Rows from block 6 of the audio encoder of a small encoder-decoder audio transcriber, named by matrix and row number. Rows with one number belong to one channel. Each number is 128 + 24 x the weight over its row's rms, rounded and kept within 0 to 255. All counts start at 0.
After each channel's rows are labels from the 100 clips, of 14848, where the channel reaches its highest value: "strongest on" is what is common among them. Only what is clearly more common there than usual is listed. The data: short read English sentences (LibriTTS-R).
# convs1: first pointwise conv (encoder.blocks.6.convs.1.weight, 192x192x1), inputs 96-191
# convs3: second pointwise conv (encoder.blocks.6.convs.3.weight, 192x192x1, transposed), outputs 96-191

convs1.75 [157 115 102 106  98 109 141 151  95 161 138 173 109 144 101 126 136 101  76 117 155 149 116 141 165 157 120  98  89 128 144 147  75 123 108 126 124 119 154 120 144 111 130 126 128 143 152 118  82 166 145 132 142 118 139 111 111 100 136 169 151  76 106 150 126 152 135 114 180 132 166 133 115 119  89  90 137 137 113 132 189 127 111 149 145  73 119 117 110 104 166 154 134 122 108  92]
convs3.75 [138 133 116 134 136 115 111 127 139  97 123  98 160  93 145 127 106 112 132 110 155 151 162 106 167 154 156  93 163 119 106 106 130 100 118 143 157 105 140 121 151 116 110 132 172 111 105 108  95 149 148 154 171 136 152 105 133 139 141 144 137 141 151 141 143 146 145 112 117 129  84 111 131 110 110 145  98 145 135 163 128  97 140 144 132 132 108 122 114 120 156  87 134 103 124 116]
strongest on: the word "to"

convs1.131 [165 126 133 125 157 121 159 131 128 130 114 102  72 131 147 119 119  87 112 148 138 150 123 130 124 127  78 120 102  96 166 144 126 100 149 102 115 107 138 131 115  99 107 145  98  83 127 134 103  96 126 131 151 150 152 136 179  88 119 112 119 101 153 134 136 114 133 140 117 147 127 119 139 152 108 101 145 128 133 155 179 137 123 101 128 149 142 127  85 119 138 125 114 108 162 105]
convs3.131 [132 116 113 128 145 160 123  88 131 136 124 122 159 124 149 149 142 150 120  95 150 159 130  85 119 171 123 178 160 152 110 122 135 141 136 107 161 130 128 136 115 119 165 121 150 134 138  96 121 123 162 108 111 149 145  89 120 113 124  73 119 154 102 140 128  94 189 112 116 105 127 127 151 165 132 132 123 144  90 178 120 126  96  84  88 163 116  81 141 122 119 146 161 107 132 172]
strongest on: the word "was"

convs1.168 [121  77 134 107 162 128 167 128 155 126 122 150 143 138  82 150 137 136 151 135 177 153 172 126 113 161 126 118 142  83 127 116 162 126 120 147 146 103  77 125 126 130 127 139 118 111 147 123 144 106 124 109 114 147 100 137 144 127 166 144 172 120 161 168 132 142 119 133 144 139 115 130  96 146 164 101 134 136 113 121 131  93 125 112 136 170 116 147  76 110 149 133 144  84 110 152]
convs3.168 [156 117 141  95 111 161 162 111 125 124  84 128 127 118 115 120 108 136 142  78  96 173 122 144 101 158 114 149 110 108 130 194 139 155 152 168 127 148 129 103 139 127  64 167 122 124 125  83 154 153 142 146 102 140 106 129 160  97 136 136 134 138 110 171 135 124 162 102 126 116 139 131 122 149 112 116 176 153 146 113 125 186 120 120 150 141 136  79 146 129  74  95 142 116 133 123]
strongest on: the word "of"

convs1.2 [137 131 141 158 132 106 150 110 149 111 101  93 163  77 175 111 128 163 107 129 131 134 117 118  85 108 118 132 121  99 104 152  84 173 135 135 120 118 163 107 133 188 130 122 160 122 143 132  96 143 157 148 121 145 144 119 157 128 109 119 126 134 120 122 153 106 158 153  84 145 118 154 153 131 143 108 165  99 100 122 120 115 139 156 133 133  91  93 109  87 146 124 122 119 168  96]
convs3.2 [126 161 118 113 121 147  93 132 146  76  80  90 150  84  82 152  93 121 126 167 138 144 140 154 104 111 118 118 140 148 145 140 106 111 123 179 162 140 150 125 144 131 142 141 138 137 139 144  68 147 156 125  70 122 111 134 168 143  80 153 144 117 101 119 161 151 100 154 174  86 115 133 143 141 133 113 146 163 169 147 119 107 107 137 126 101 145 153 124  81 105 128 137 148 160 139]
strongest on: the word "no"

convs1.139 [142  87 107 126 146 134 133 207 129 101 129 121 102  88  80 154 134 103 129  86 138 168  85 139 143 143  92 102 138  23 154  91 141 152 106 127  95 106  99 129 119 131 134 124 121 122 133 179 120 136 136 126 134 159 119 126 125 159 146 157 140  94 140 157 127  99 110 126 191 122 106 157 153 133 136  85 140 142 128 154 148  86 130 151 134 112 124 192 111 137  91 122 133 158 139 132]
convs3.139 [211 127 112  53 123 179  86 118 145 166 122 153 143 192 142 113 117 112 140 124 167 121  92 143 163 129 141 113 121 143 118  97 151 142 145 137  88 131  84  88 129 154 101 148 133 121 164 163 166 122 157 132 143 109 116 159  86 114 103 143 133 115 125 157 139 130 135 125  99 122 114 119 155  98 124 132  96 132 126 126 135 128 125 171 123 107 126 155 145 114 141 125 123 117 124  95]
strongest on: the word "was"

convs1.73 [133 120 162 144 129 141 118 154 105 155 154 101 118 129 123 165 104 123 144 109 126 129 124 134 107 129 137 125 137 115 161 151 106 134 104 114 136 166 132  99 161 127 120  74 122 131 132 110 117  40 141 164 147  99 162 156  96 111 124 126 115  91 145 165 141 108 135 102 157 150  96 179 176 164 120 121 147 119 159 122 130 115 156 133 126 127  85 106 125 165 125 110  82 149 108 134]
convs3.73 [119 133 102 108 114  95 167 123 127 111 112 174 131 140 156 128 143  68 120 108 168 121 139 125  92 140 108 139  93 151 169 130 154 128 151 153 149  99  73 120 106 141 122 129 137 127 133 167 123 138 108 123 126 139  83 123 131  74 143 145 113 175 128 127 138 166 153 110 140 139 127 153  99 125 142 121 129 107 173 150 129 117 123 101 174 133 166 115 144 122 132  82  99 176 113 134]
strongest on: the word "not"

convs1.142 [135 145 137 130 135 133 115 130 116 127 107  75 140 112 153 146 141 112 104 130 152 112 114 115 157 105  89 127 164 123 111 123 161 115  66 126 105 123 152 107 167 127 120 108 139 154 121 137 155 144 148 110 142 126 147 139 106  85 136 136 154 118 119 122 133 141 114 157 101 115 110 127 123 123 114 141  79 127 103 161 148 154  97 121 163 154 139 125 133  90  90 130 145  91 148 168]
convs3.142 [ 65  93  96  70 122 135  88 144 154 139 122  97 154 166 139 106 139 167 102 120 125 145 127  73 144 128 161 154 129 139 130 154 138 139 144 128 132 120  63 129 105 125  91 115 151 135  97 126 116  97  81 130 109 151 124 101 117 113 137 125 104 102 110 148 124 133 106 106 146 145 158 124 114 125 109 109 150 117 128 134 118 122 137  87 138 159 115 140 113 145 112 100 145  79 133 149]
strongest on: the word "the"; the word "of"; the word "to"

convs1.158 [156 134 146 148 170 129 163 162  93 156 197 134 169  96 122 130 155 112 149  85 108 107 127 114 113 120 112 154 108 125 122 126 100 139 140 113 104 141 148 107 124 124 147 107 122 153 120 131 151 151 135 118 162 132 142 159 144 129 124  98  94 125 108 125 147 121 160 109 147 135 115 103 145 123 130 178 146 149 117 117  63  80 107 115  98 107 162 106 146 153 138 129 189 129 114 147]
convs3.158 [126  99  85 101 157 116 105 122 170 147 117 129 116 144 110 122 130 122 153 131 135 127 124 138 131 142  70  93 116 141 128 135 151 112 147 121 173 113 111  98 126 155 197 100 132 134  81 176 136 157 134 112 132 132 114 124 135 109 142 158  96 115 147 115 143 128 150  88 108 113 162 105 154  90 147 119 171 123 133 167 117 153 142  83 131  97 156 139 131 134 113 173 108  90 109  88]
strongest on: the word "the"; the word "of"

convs1.69 [127 164 164 131 144  93 110 157 128 117 126 132 149 132 118 101 166  63 120 159 167  99 104  57  97 132 190 134 108 178 120 117 181 118 127 122 139 105 126 133 113 151 101 107 108 133 103 130 137 140 108  86 122 157 150  81  99 138 134 157 138 137  98 103 130 144 102 173 166 132 108 123 110 101 123 141  99  89 162 146 141 148 134 152 148  95 109 103 132  84 133 158 148 135  85 120]
convs3.69 [ 75 125 124 101 103 147 157 177 141 149 100 103 170 113  94 169 125 139 129 175 179 116 120 105 137 135 138 133 111 108 129 137 113 141 142 103 145  97 134 136 127 135 151 118 122 147 102 108 144 119 106 133 170 109 125 178 152 113 119 130 126 140 142 116 114 164 103 169 106 110 170  87 135 169 134 162 115 101 165 192 109  69 120 177 122 125 107 118 109 160 134 124 119 162 148 117]
strongest on: the word "was"

convs1.118 [109 156 149  89 151 154 100 102 122 137 156 148 168 129 176 114 130 126 136 116 116 106 135 134 148 139 130 130 115 117 160  80 117 112 137 151 108 117 128 138 145  66  95 133 130 118  78 158 171  92 115 122 120 138 113 120 151 132  93 171 127 172 131 132 103 117 118 118 109 165 122 112 113 155 115 120 125  80  95 118 146 111 155 120 141 105 157 160 120 129 129 100 154 126 115  97]
convs3.118 [ 89 134  75 103 120 145 151 115 115 136 127 111 161 119  99 134 105 124 129 114 133  92 144 107  80 130 116 125 139 212 127 117  89 108 107 117  74 142 121 146 114 137 126  77 172  87 121 108  97 110 101 120 113  81 137  99 156 128 125 128 134 108 128 120  99  84  93 155  85 150 139 143 155 175 155 110 154 159 168 124 130 115 139 107 139 121 134 143 129 104 122 177 100  99 149 179]
strongest on: the word "the"

convs1.134 [129 145 156 144 145 110 142 158 139 155 127 111 149 132 129 111 116 117 132 160 112 121 168 159 111 144 114 126 159  19 121 116 155 121 113 143 110 103 126 157 172 107 125  97 143 100 156 148 146  56 133 129 133 140 125 149 125 174 117 184 124 143 103  96 136 128 103 137  78 101 127 164 135 104 115 121 107 141  87 141 141 128 115 190 156 100 121 156 141 130 140 135 131 133 107 164]
convs3.134 [107 128 161 103 126 138 133 138 116 137  98 144 173 155 124 149 163 140 101  90 155 115 142 151 123 140 116 126 124 135 164 149 146 139 108 145 170 181 139  99 105 121 114 174 108 147 110 123 132 150 175 143 147 127 108 156 106 100  92  70  96 139 138 121 103  99 126 140 123 138 131 117 163 170 151 101 102 128  70  98 114 108 111 157 113 142 132 129  91 110 123  90 116 147 139 111]
strongest on: the word "not"; the word "was"

convs1.54 [135 145 118 140 137 126 103 115 133 121 142 100 139 181 144 106 140  87 129 115 134 147 115 105 145 128 152 197 199 118 116 136 161 124  98 148 139 128 122 126 141  93 120  99 132 174 129 148 134 145 162 133 140 117 163 114 148 146 136 115 154 134 126 112 113 130 115  96  86 108 105 147 129  85 179 141 129 182 159 131  99  80 140 150 133 136 166 122 119 115 121 185 149 152 116 140]
convs3.54 [159 135 106 109 168 114 100 151 109 172  86 109 147 105 144 169 128 128 118  96 136 127  97 135 134 134 131 131 104 131  95  72 124 166 139 114 167 150 143  84 135 136 142 105 131  98 139  83 111 149 129 144 120 165  91 128 117 138 126 129  91  67 116 163 109 143  90 116 112 158 124 123 135  87 104 116  95 129 115  90 135 138 102 131  75 138 126  89 161 131 141  94 118 127 150 114]
strongest on: the word "you"

convs1.174 [145 116 133 107 124 108 132 134 125  61 142 154 121 158  95 112 112 139 109 122  97 130 155 156 111 165 136 154 150 133 107 123 122  99 138 137 112 106 147  76 125 108 115 149 107 120 110  97 103 141 104 119 137 118 171  98 108 120 134 175 160 160 111 130 149 105 159 163 154 167 124 144 143 122 138 126 107 161 112 172 115 160 155 150 102 138 134 107 173 105 116 145 131 124 154 112]
convs3.174 [122 108 112 163 111 114 131 139  67 132 112 102  54 116 157 109 161 136 140 130 165 119 133 136  95 116 119 117 156 108 105 130 117  97 128 131 114 125 122 107 150 116  87 123 127 126 146 136 176 168 112 147 127 119 140 145 124 126  85 140  98 109 134 125 140 130 121 145 139 127  86  85 135 133 107 115 185 101 159 143 170 154 116 195 149 101  94 138  91 122 132  97 105 100 144  96]
strongest on: the word "the"

convs1.187 [133 150 133 128 108 111 135 107 145 127 103 138  99 136 128 139 152 111 170 118 109  97  86 112 134 127 134 146 139 157  93  98 143 115 149 140 150 145 204 120 132 153 128 123 122 139 119 124  82 125 130 164  91 134 113 111 150 145 123 125 124 172 102 118 172 113 105 130 119  83 128  96 159 147 181 140 124 139 146 163 149 120 113 130 151 141  76 136 106 151 154 157 120 136 102 136]
convs3.187 [138 108 174 107 136 159 116 130 127 185 100 149 102 143 167 165 144 111 137 145 134  97 141 129 164 100  86 194 111 110 155 136 117  98 161 141 105 207 129 146 133 138 145 133 155 101 129 118 108 144  96 156 124 100 111 159 126 126 162 144  89 119 113 137 137 154 117 108 137 128 130 143 133 130 130 155 110 115 121 124 148 188  83 137 156 137 170 136 134 134 124 185 124 128  79 141]
strongest on: the word "it"; the word "he"; the word "said"

convs1.0 [ 83 126 121 142  65 139 112 114 127 138 114  99 134 137 133 129 136 121 120 125 151 123  61 131 111 107 137 119  74 129  92 183 120 124 117 118 105 140 163 147 123 159 119 143 109 100 156 125 151 115 112 115 120 109 147 146 124 108 117 153 175 117  98 147 116 136 133  90 134 109  95 116 153  84 115  76  89 159 106 117  68 143 129 125 129 123  94 127 153 121  78 118 122 100 129 126]
convs3.0 [134  86 132 123 164  82 127 113 108 118  82  80 106 122 106 174 160 152 122 132 136 148 146 103 110 100 124 140 101 120 136 103 108 152  93 118  92 120 100 129 111 154 182 122  98 170 125 155 100 136 130 105 130 168 139 105 142 154 106 165 128 133 133 115 100 127 113 122 149 131 107 110  97 118 140 108  77 134 167 103  96 121 113  93 176 140 122  93 114 129 133 148 135 118 123 122]
strongest on: the word "you"

convs1.98 [151 146 144 117 118 104 155 109 148 124  89 165 124 149 157 137 115 150 110 171 133 124  99 113 110 150 163 136  94 124 164 129 155 133  95 148  98 144 179  92 115 124 146 194 106 100 134 156 143 118  88 124 101 119 117 138 136 160 133  73  97 127 122 117 139 145 131 137 105 142 137 149 156 109  96 123 150 142  99 152 113 101 105 148 175 156  96 158 128 119 136 135 149 155  77 132]
convs3.98 [128 126 123 143 126 130 113 126 130 120 135  65 221 164 143 117 171 102  97 114 132 141 183  89 105 108 128 139  97 153 152 123 127 103 114 115 104 128 143 126 104 119 153 153 143  92 145 146 132 139 147 159 108 121  86 101 102 152 145  98 132  94  87 148 132 114 128 119 120 144 119 149 105 129 140  99 100 139 140  86 118 119 107 119 110 139 139 100 149 129 133 117 124 159 137  95]
strongest on: the word "was"

convs1.78 [ 68 104 136 137 136 123 103 176 127 126 144 111 131  97 162 147  85 101 126 111 145  94 122 159 120 119 157 255 123  92 121 118 131 136 152 123 143 168 168 113 137 122 108 142 144  99 172 129 175 105 100 151  91  98 143 191  97 123 114 167 128 149  80 120 123 108 105 140  82 131 154  84 133 137 120 115 132 153 100 113 104 132 114 153 137 101  97 138 132 139 153 155 121 124 122 135]
convs3.78 [ 95 105 130 118 132 128  82 164 161 125 112 174 162 124 117  98 173 144 113  91 101 148 135 194  81  89 144 129 172 124 142 134  87  90  99 128 104 112 192 103 133 127 138 145  96  97 130 145 128 113 128  85 173 135 128 106 105 160 146 115 110 149 113  94 124 116 139 102 115 108 110 139 114 148 125 118 130 144 131 128 152 163  93  91 157 158 128  86 162 119 127 130 139 118 104 133]
strongest on: the word "i"

convs1.87 [148 187 132 138  96 118 118 126  95  94 116 168 135 110 158 152 156 110 172 127 118 117  63 146 113 129 124 134 123 147 149  50 149 115 130 121 159  96 122 142 138 114 138 117 104 143 118 171 155 107 128 100 139 111 145 131 111 124 100 111 129 125  95 137 131 138 141 118 154 120 114 169 135 144 148 140 162 130 121 154 119 100 153 132  96 140 126 210 122  94 125 147 131 100 149 162]
convs3.87 [104 147 131 165 133 148 127 141 180  82  92 103 131  87 108 101 111 149  91 143 122 130 173 131 127 133 149 140 131 114 145  77 127 144 108 138 167 110 199 169 143 108 178 160 128 177 110  91 153 125 133 116 129  91 119 108 107 132 122 123  99 111 120 146 142 122 126 128 127  95 105 183 118 145 130 140 106 151 108 141 154  79 115 125 139 129 118 169 133 128 151 152 140 191 142 104]
strongest on: the word "he"

convs1.171 [ 99  84 143 124 123 123  93 177 132 132 101 145 144 139 105  98 126 109 133 148 148 122 142 148 140 102 116 132 132 155 131 146 117 156 143 145 129  88 141 137 124  95 129 148 134 119 123 130 101 126 157 133 133 139 123 130 135 126  94 129  94 101 184 144  92 116 150 126 124 125 131 116 160 119 112 130 138  69 163 153 146 130  66 141 168 133 100 181 143 163 150 140 156 116 133 105]
convs3.171 [128 114  93 136 115 150 133 132 116 130 121 132 125 161 134 129 123  95 150 137 109 130 156  99 126 118 162 119 142 110 153 102 181 133 116 143 153 131 134 167 161 130  86  93 148  79 118 183 146 124 132 131 110  92 106 164 164 104  76 131 130 119 147  99 171  87 118 121 124 118 134  81 146  44 148 152 111 145 137 123 108 136 158 116 147 118 160  76 109 127 159 162 142  96 125 138]
strongest on: the word "you"

convs1.52 [102 144 115 119  64  99 148 156 124  82  95 114 141 138 145 152  93 122  78 102 111 101 113 156 127 150 139 105 119 171 148 120 132 114 110 145 137 139 107 143 146 123 145  87 174 122 143 154 118 122 121 118 133 145 137 115 138 173 108 114 147 124 111 165 154 135 165 137 111 138 142 135 116 148 123 107 149 130 136 126 142 120 120 124 119 170 128 132 108 134 171 107 101 176 136 145]
convs3.52 [135 187  86 129 154 114  96 131 175 146 104 124  92 130 146 137 121 121 106 143 136 174 126  80 146 155 139 117 170 139 134 134 177  96 126 157 185 151 152 113 154 124  91 149 137  90 143 125 128 110 115 130 148 178  98 145 130  82 152 121 119 156 113 135 122 109  99 109 150 131 168 123 132 116 116 102 135 157 123  80 114 123 133 149 101 136 129 131 132 121 124 105  85 173  98 137]
strongest on: the word "was"

convs1.178 [139 138 128 133 147 113 151 113 119  99 121 135 152 159 124 121 127 119 150 152 104 116 143 128 129 110  85 128  97 141 138 118 128 123 118 140  88 165 137  94 122 166 138 100 136  99 136  92 165 110 176 149 172 155 148 149 123 120 123  93 125 151 108 145  96 141 133 126 124 187 123 146 100 138 160 102 112 131 107 129 132 118 123 148 103 114 140  95 128 113 132 111 120 141 162 167]
convs3.178 [100  87 121 135 138 129 176 134 165 134  98 105 184 185 123  88 106 139 144 156 189 155 133 125 135 123 130 140 127 157 137 142 113 112 151  94 123 111 116 167 131 135 119  78 121  92 108 147 131 122 152  93 147  97 136 161 130 146 134 172 148 116 142 127 137 118 134 115 106 155 164 113  91 162 146 128 132 127 140 101 127 108 100 163 127 119 161 124 138 118 131 106 137 149 125 124]
strongest on: the word "to"

convs1.111 [159 147 142 124 118 146 128 114 121 122 159 161 106 152  98 165 125 127 160 141  98 117  91 182 134  99 119  68  97 120 154 121 128 119 107 124  96 146 120 149 146 127 111 102 131  83 117 133  91 126 138 129 142  77 145  94 158  88 149 104 125 132 183 132 152 130 122 147  87 138 113 147 135 125 157 101 117 137 159 138 143 126 168  94 143 130 108 136 145 131  88 139 125 145  85  95]
convs3.111 [197 129  99  96 149 117 158 154 143  96 114 133 107  70  90  90 158 136 122 140  92 149 141 117  69 142 159 119 119 129 138 143 139 141 103 128 136 139 146 140 139  83 143 107 126 115  89 124 109 129 119 149 118  74 171 162 110  97  78 131  86 173 134 103 120 126 157 132 192 107 114 142 136 118 155 124 148  96 117  95 163 153 142 146 127  94 126 131 122  92 131 123 131 101 168 116]
strongest on: the word "to"

convs1.108 [118 162 129 110 115  84 105 128 172 136 190 189 104  99 134 122  96  92 148 146 109 121 116  86 139 124 119 103 109 110 144 126 121 112 107 131  95 137 166 115 118 139 129 131 136 127 104 145 143 135 148 136 122 146  98 140 110 102 105 106 186 123 110  93 124 104 104 115  86 118 158 159 140 108 147  98 139 120 152 114 152 136 125 130 137 128 105 130 127 120 162 136 158 104 133 103]
convs3.108 [127  95 121 107 103 149 122 109 141 110 115 123 163 123 134 156 116 106 132 118 137 116 123 146 104  70  92 148 115 128 120 140  90 143 143 130 130 140 140 145  81 113 147 122 141 177 134 113 122 146 118 151  93 137 121 140 124  65 125  82 111 114 131 144  87 162  88 125 144 148 139 124 154 145 134 151 121 171 138 107 139 141 128 122 167 136 129 116 160 162 151 171 157 131 146 171]
strongest on: the word "he"; the word "said"; the word "you"

convs1.1 [128 142 132 138 111 136 151  87 151 132 212 150 120  97 129 126 124 103 120 129 136 118 131 142 113 125 147 123 133  47  91 129 138 130 134 153 127 177 121  97 118 112 162 116 128 123 133 135 149 117 102 127 134 149 100 122 128 160 135 128 112 106 110 149 180  98 123 111 126  97  96 120 126 133  87 136 150 149 121 111 129 132 105 138 128 103 135 102 115 112 111 185 129 153 158 117]
convs3.1 [145  96 139 153 157 108 104 162 127 143 138 177 121 124 124 155 110 136 148 133 134  94  96 127 125 114  83 143 109 123  79 127 111 133  94 117 103 125 169 114 130 120 111  81 123  92 135 118 126 136  68 147 146  91 138 132 113 147  96  67  84 120 115  83 154 117 111  88 166 138 122 146 145 106 148 118 130 155 170 112 142 127 145 135 103 108 142  96 105 107 167  98 117 109 120 151]
strongest on: the word "not"

convs1.61 [ 78  92  99 185 137 114 112 150 143 118 149 169 104 122 145 136 118 153 150 135 136 117 100 121 143 178 127 132 165 192  87 135  96 116 147  97  95 129 149 172 120 125 141 128 127 150 141 113 154 155 125 104 145 123 150 145  91 115 122 126 129 153 123 125  92 138  81 131 147 141 110 110 108 125 108 110  94 146 105 120 104 141 148 137 115 180 120  79 125 144 159  88 164 128 137 140]
convs3.61 [112 130 125 165 161  56 148 182 117 114 174 193 118 111 101 123 155 126 118 184  94 105 121 122 149 144 117 127 112  95 116 116 142 132 123 142  99 151 138 186 111 167 141 161 148 133 148 157  99 121 106  74 139 156 106 117 118 149 119 124 114 113 128 133 162 150 142  94 150 109 109 147 124 137 118 103 139 118 134 140 133 133  95 138 100 155 103 135 125  65 124 132 110 105 149  85]
strongest on: the word "i"

convs1.44 [112 133 142 125  87 145 133 123 120 122 109 135 141 126 135 140 141 153 131 141 137 120 141  89 103 142 136 133 138 130 126 126  94 143 153 123 131 123 133 140 122 125 147 143 188 117 166 139  52 117 141 146 153 156 115 124 126 123 160 154  97 172 135 145 108 119 162 124 176 177 148 137 112 165 149 132 117 144 103 118 165 109 139  98 100  99 110 133 127 137  86 132 141  83 117 134]
convs3.44 [176 127 104 165 125 150  97 112 148 143  99 146 131 151 131 116 132 152 174 112 185 121 118 117 166 146 119 159 135  72 119 124 144 100 176 115 195 124 128 172 149 154 173 142  95 117 135 139 165 141 149 107 141  94 128  89 141 128 121 141 131 127 138 141 160 141 113 148 122 115  79 120 129 111 130 111 106 117 167 143 134 114 110 165 130 126 116 134 128 102 139  72 133 133  63 116]
strongest on: the word "to"

convs1.169 [147 147 133 154  97 129 139 107 109  99  92 106 124 142 155 126  92 111 146 152 155 144 140 147 162  94 134 129 109 177 107 114 153  80 115 121 108 104 170 144 141 121 114 142 117 149 151 156 101 112 118 119 125  92 103 103 130 111 142 121 142 128 114 131 137 127 155 117  99 141 149 156 172 141 115 119 110 152 171 122 168 145 115 114 126 128 130 150  87 130 120  96 130  89 165  88]
convs3.169 [157  93 102 118 115  94  97 126 120  77 121 142 147 116 148 120 145 107 124 132 142 144 135 124 109 144 115 141 173 129 123 151  92 174 105 111 104 119 148 102 188 101 171 144 149  62 135 130 160 143 148 139 119 116 162 174 125  90 106 170 113 150 141 139  82 114  93 106 120 163 130 129 125 101 133  76 128 145 123 109 143 145 108 125 112 140 104 145 110 137 117 125 134 153 122 109]
strongest on: the word "the"

convs1.162 [ 78 162 132 134 137 140 166 134 151 120 139 107 116 156 135 176 134  86 170 119 127  81 109 128 119 137 129 137 134 116 138 150 144 169 142 142 141 103  82 116 116 119 103 140 141 152 133 149 116  62 146 153 147  85 128 167 117 144 144 124 104 112 146  73 114 104 127 151 150 129 102 108 122 109 154 111 158 132 118 132 125 170 155 135 108 131 135  82 128 115 119  97  71 157 123 114]
convs3.162 [155 129 133 134 121 133 105 140 151 114  93  87 103 190 132 137 136 147  98 118 125 134 150  91 123 150  89 130 139 148 144 127 139 125 123 100 143 132 105 100  87 130 144 117 122 112 108 153 177 107 161 175 140 153 138 167 134 138  77 118 152 114 104 148 188 131 134 147 144 176 155 145 111 130 110 186 157 120 103  93 122 193 106 130 192 159  96 118 118 163 147 114 114 161 166 127]
strongest on: the word "i"

convs1.55 [126 141 146 117 162 114 121 142 114 103  59 131 109 123  94 158 136 125 119 137 144 131 126 106 119 138 127 128 147 161 130 137 144 110 138 115 111  88 135 132 171 124 189 155 163 133 119 133 144 111 145 135 145 136 111 123 144 147 121 110 129 121 117 173 135 107 118 149  99 146 136 107 156 138 117  84 161 131 122 119 203 125 116 119 121 101 148 114 104 148 126 103 115 132 181 144]
convs3.55 [ 87 106  73 145 180  77 132  97  89 147 124  90 135 102 132 112 156 135 140 112 180 108 129 120 153 128 120  87 127  98 107  99 119 126 115 145 166 141  77 112 171 143 136 114 164 152 151 102 125 145 125  98 134 117 190 145 122  95 139 117 153 111 158 181 102 136 143 158 142 186 131 129  63 133 111 105 121  95 138 149 113 120 167 117 165 117 133 164 105 114 127 142  95 135 125 124]
strongest on: text has "you"

convs1.137 [111 162 112 112  37 142 155 162 137 103 172 106  97 111 159 158 145  98 137 152 124 120 130 131 120 147 166 110 123 134 122 132 138 158 133 130 148 137  76 146 200 140 155 115 103 140 124 115  93 122 129 118 123 139 133 147 126 155 114 167 166 142 127 134 124 143 135  79 112 102 111 166 115 152 143 147 130 123  80  83 141 147 130 164  91 157 114 141 122 127 106 108 117 109 126 159]
convs3.137 [128 104 105  83 189 116 162 187 128  91 132 161 154 131 110 123 145 118 129 131 138 135 121 134 155 128 118 184  96  99 143 163 121 110 125 131 134  90 122  88 106 122 163 125 131 143 111 105 109 126 124 127 160 150 101 108 138 149 155 115  97 142 104 162 110 156  66 126 145 105 130 134 161  96 119 119 156  98 152 135 132 103 120  73 170 126 162 159 141 133 139 147 123 140 175 167]
strongest on: the word "to"

convs1.32 [121 121 105 124 129 119 102 109 132 102 101 131 104 116 146  92 135 120 141  77  94 120 136 154 140 124 129 105 117 101  99 142 119 109 167 141  87 132 101  82 119 125 108 100 134 136 135 135 129  95 138 101 124 145 105 126 141 149 106 119 124 133 105 115 135 127 129 146 123 132 108  88 109 113 101 113  99 139 152 186 140 133 119 120 102 129 123 121 127 155 145 126 112 126 110 114]
convs3.32 [148 122 135 170  99  99  91 138 175  86 122 138 138 150 138 128 105 154 139 137 143 144 125 158  89 171 134 113 146 114 160 105 112 124 119 138 146 177 144 149 168 136 117 159 129 123 142 140 134 101 159 180 143 151 105 114 147 142 163 143 121 107 106 146 108 131 158  88 110 104 153 155 103 162 129 107 144 119 135 108 145 124 144 125 157 187 125  96 150 105 139 165  91 149 114 152]
strongest on: the word "was"

convs1.140 [156 147  81 111 151 126 136  83 136 124 123 129 103 121 151 118 135 122 121  86 178 133  99 129 109 171 146 151 113 101 129 143 106 106 153 110 121 105 145 179 161 110 129 148 125 114 104 111 107 143 122 128 106 155  80 135 166  86 119 130 173 167 155 129 155  95 153 116 110 134 113 119 116 116 114 112 161 145 146 139 121 160 143  74 166 165 128 126 141 140 116 143 155 118  95 134]
convs3.140 [100 140 146 165 116 118 110 152 127 142 166  95  95 113 102 109 149 109 156 112  77 158 114 171 132 109 141 126 146 170 121 158 126 120 135 141 140 142 153 143 110  98 104 129 139 150 169 118 158 112 165 167 128 128 102 146  95 119 110 111  62 125 103 119 144 116 129 122 139 156 117 106 136  88 166 149 144 117 141 116 130 164 110 164  95 142 129 152 103 119 129 100 135 144 113 118]
strongest on: the word "it"

convs1.37 [105 141 138  73 142  90 125 138  87 133  76 116 125 144 120  82 119 110 170 110 145  83 118 123 165 140 106 103 184 133 102 141 136 126 151 126  91 127  96 172  99 138 137  97 127 114 112 114 156  90 116 107  74  94 157 122 148 112 135 132 145 112 146 135 144 130 130 117  90 100 133 133 126 138 138 144 112 114 143 106 130 143 114 130 154 110 132 154 123 129 150 118 132 119 163 162]
convs3.37 [139 142 129  87 114 139 141 155  99 145 104 116 141 138 113 105  93 120 116  70 105 114 104 127 134 180 158 102 109 157 124 123 142 144  87 125 113  87 143 163 118 152 110 131 138 120  89 145 111 138 158 112 145 151 149 120 179  70 135 108 135 131  76 111 144 148 103 140  91 176 141  73 102 161 116 139 117 168 154 126  96 194 129 178 141 110  92  78 144 112 101 105 145 144 157 153]
strongest on: the word "it"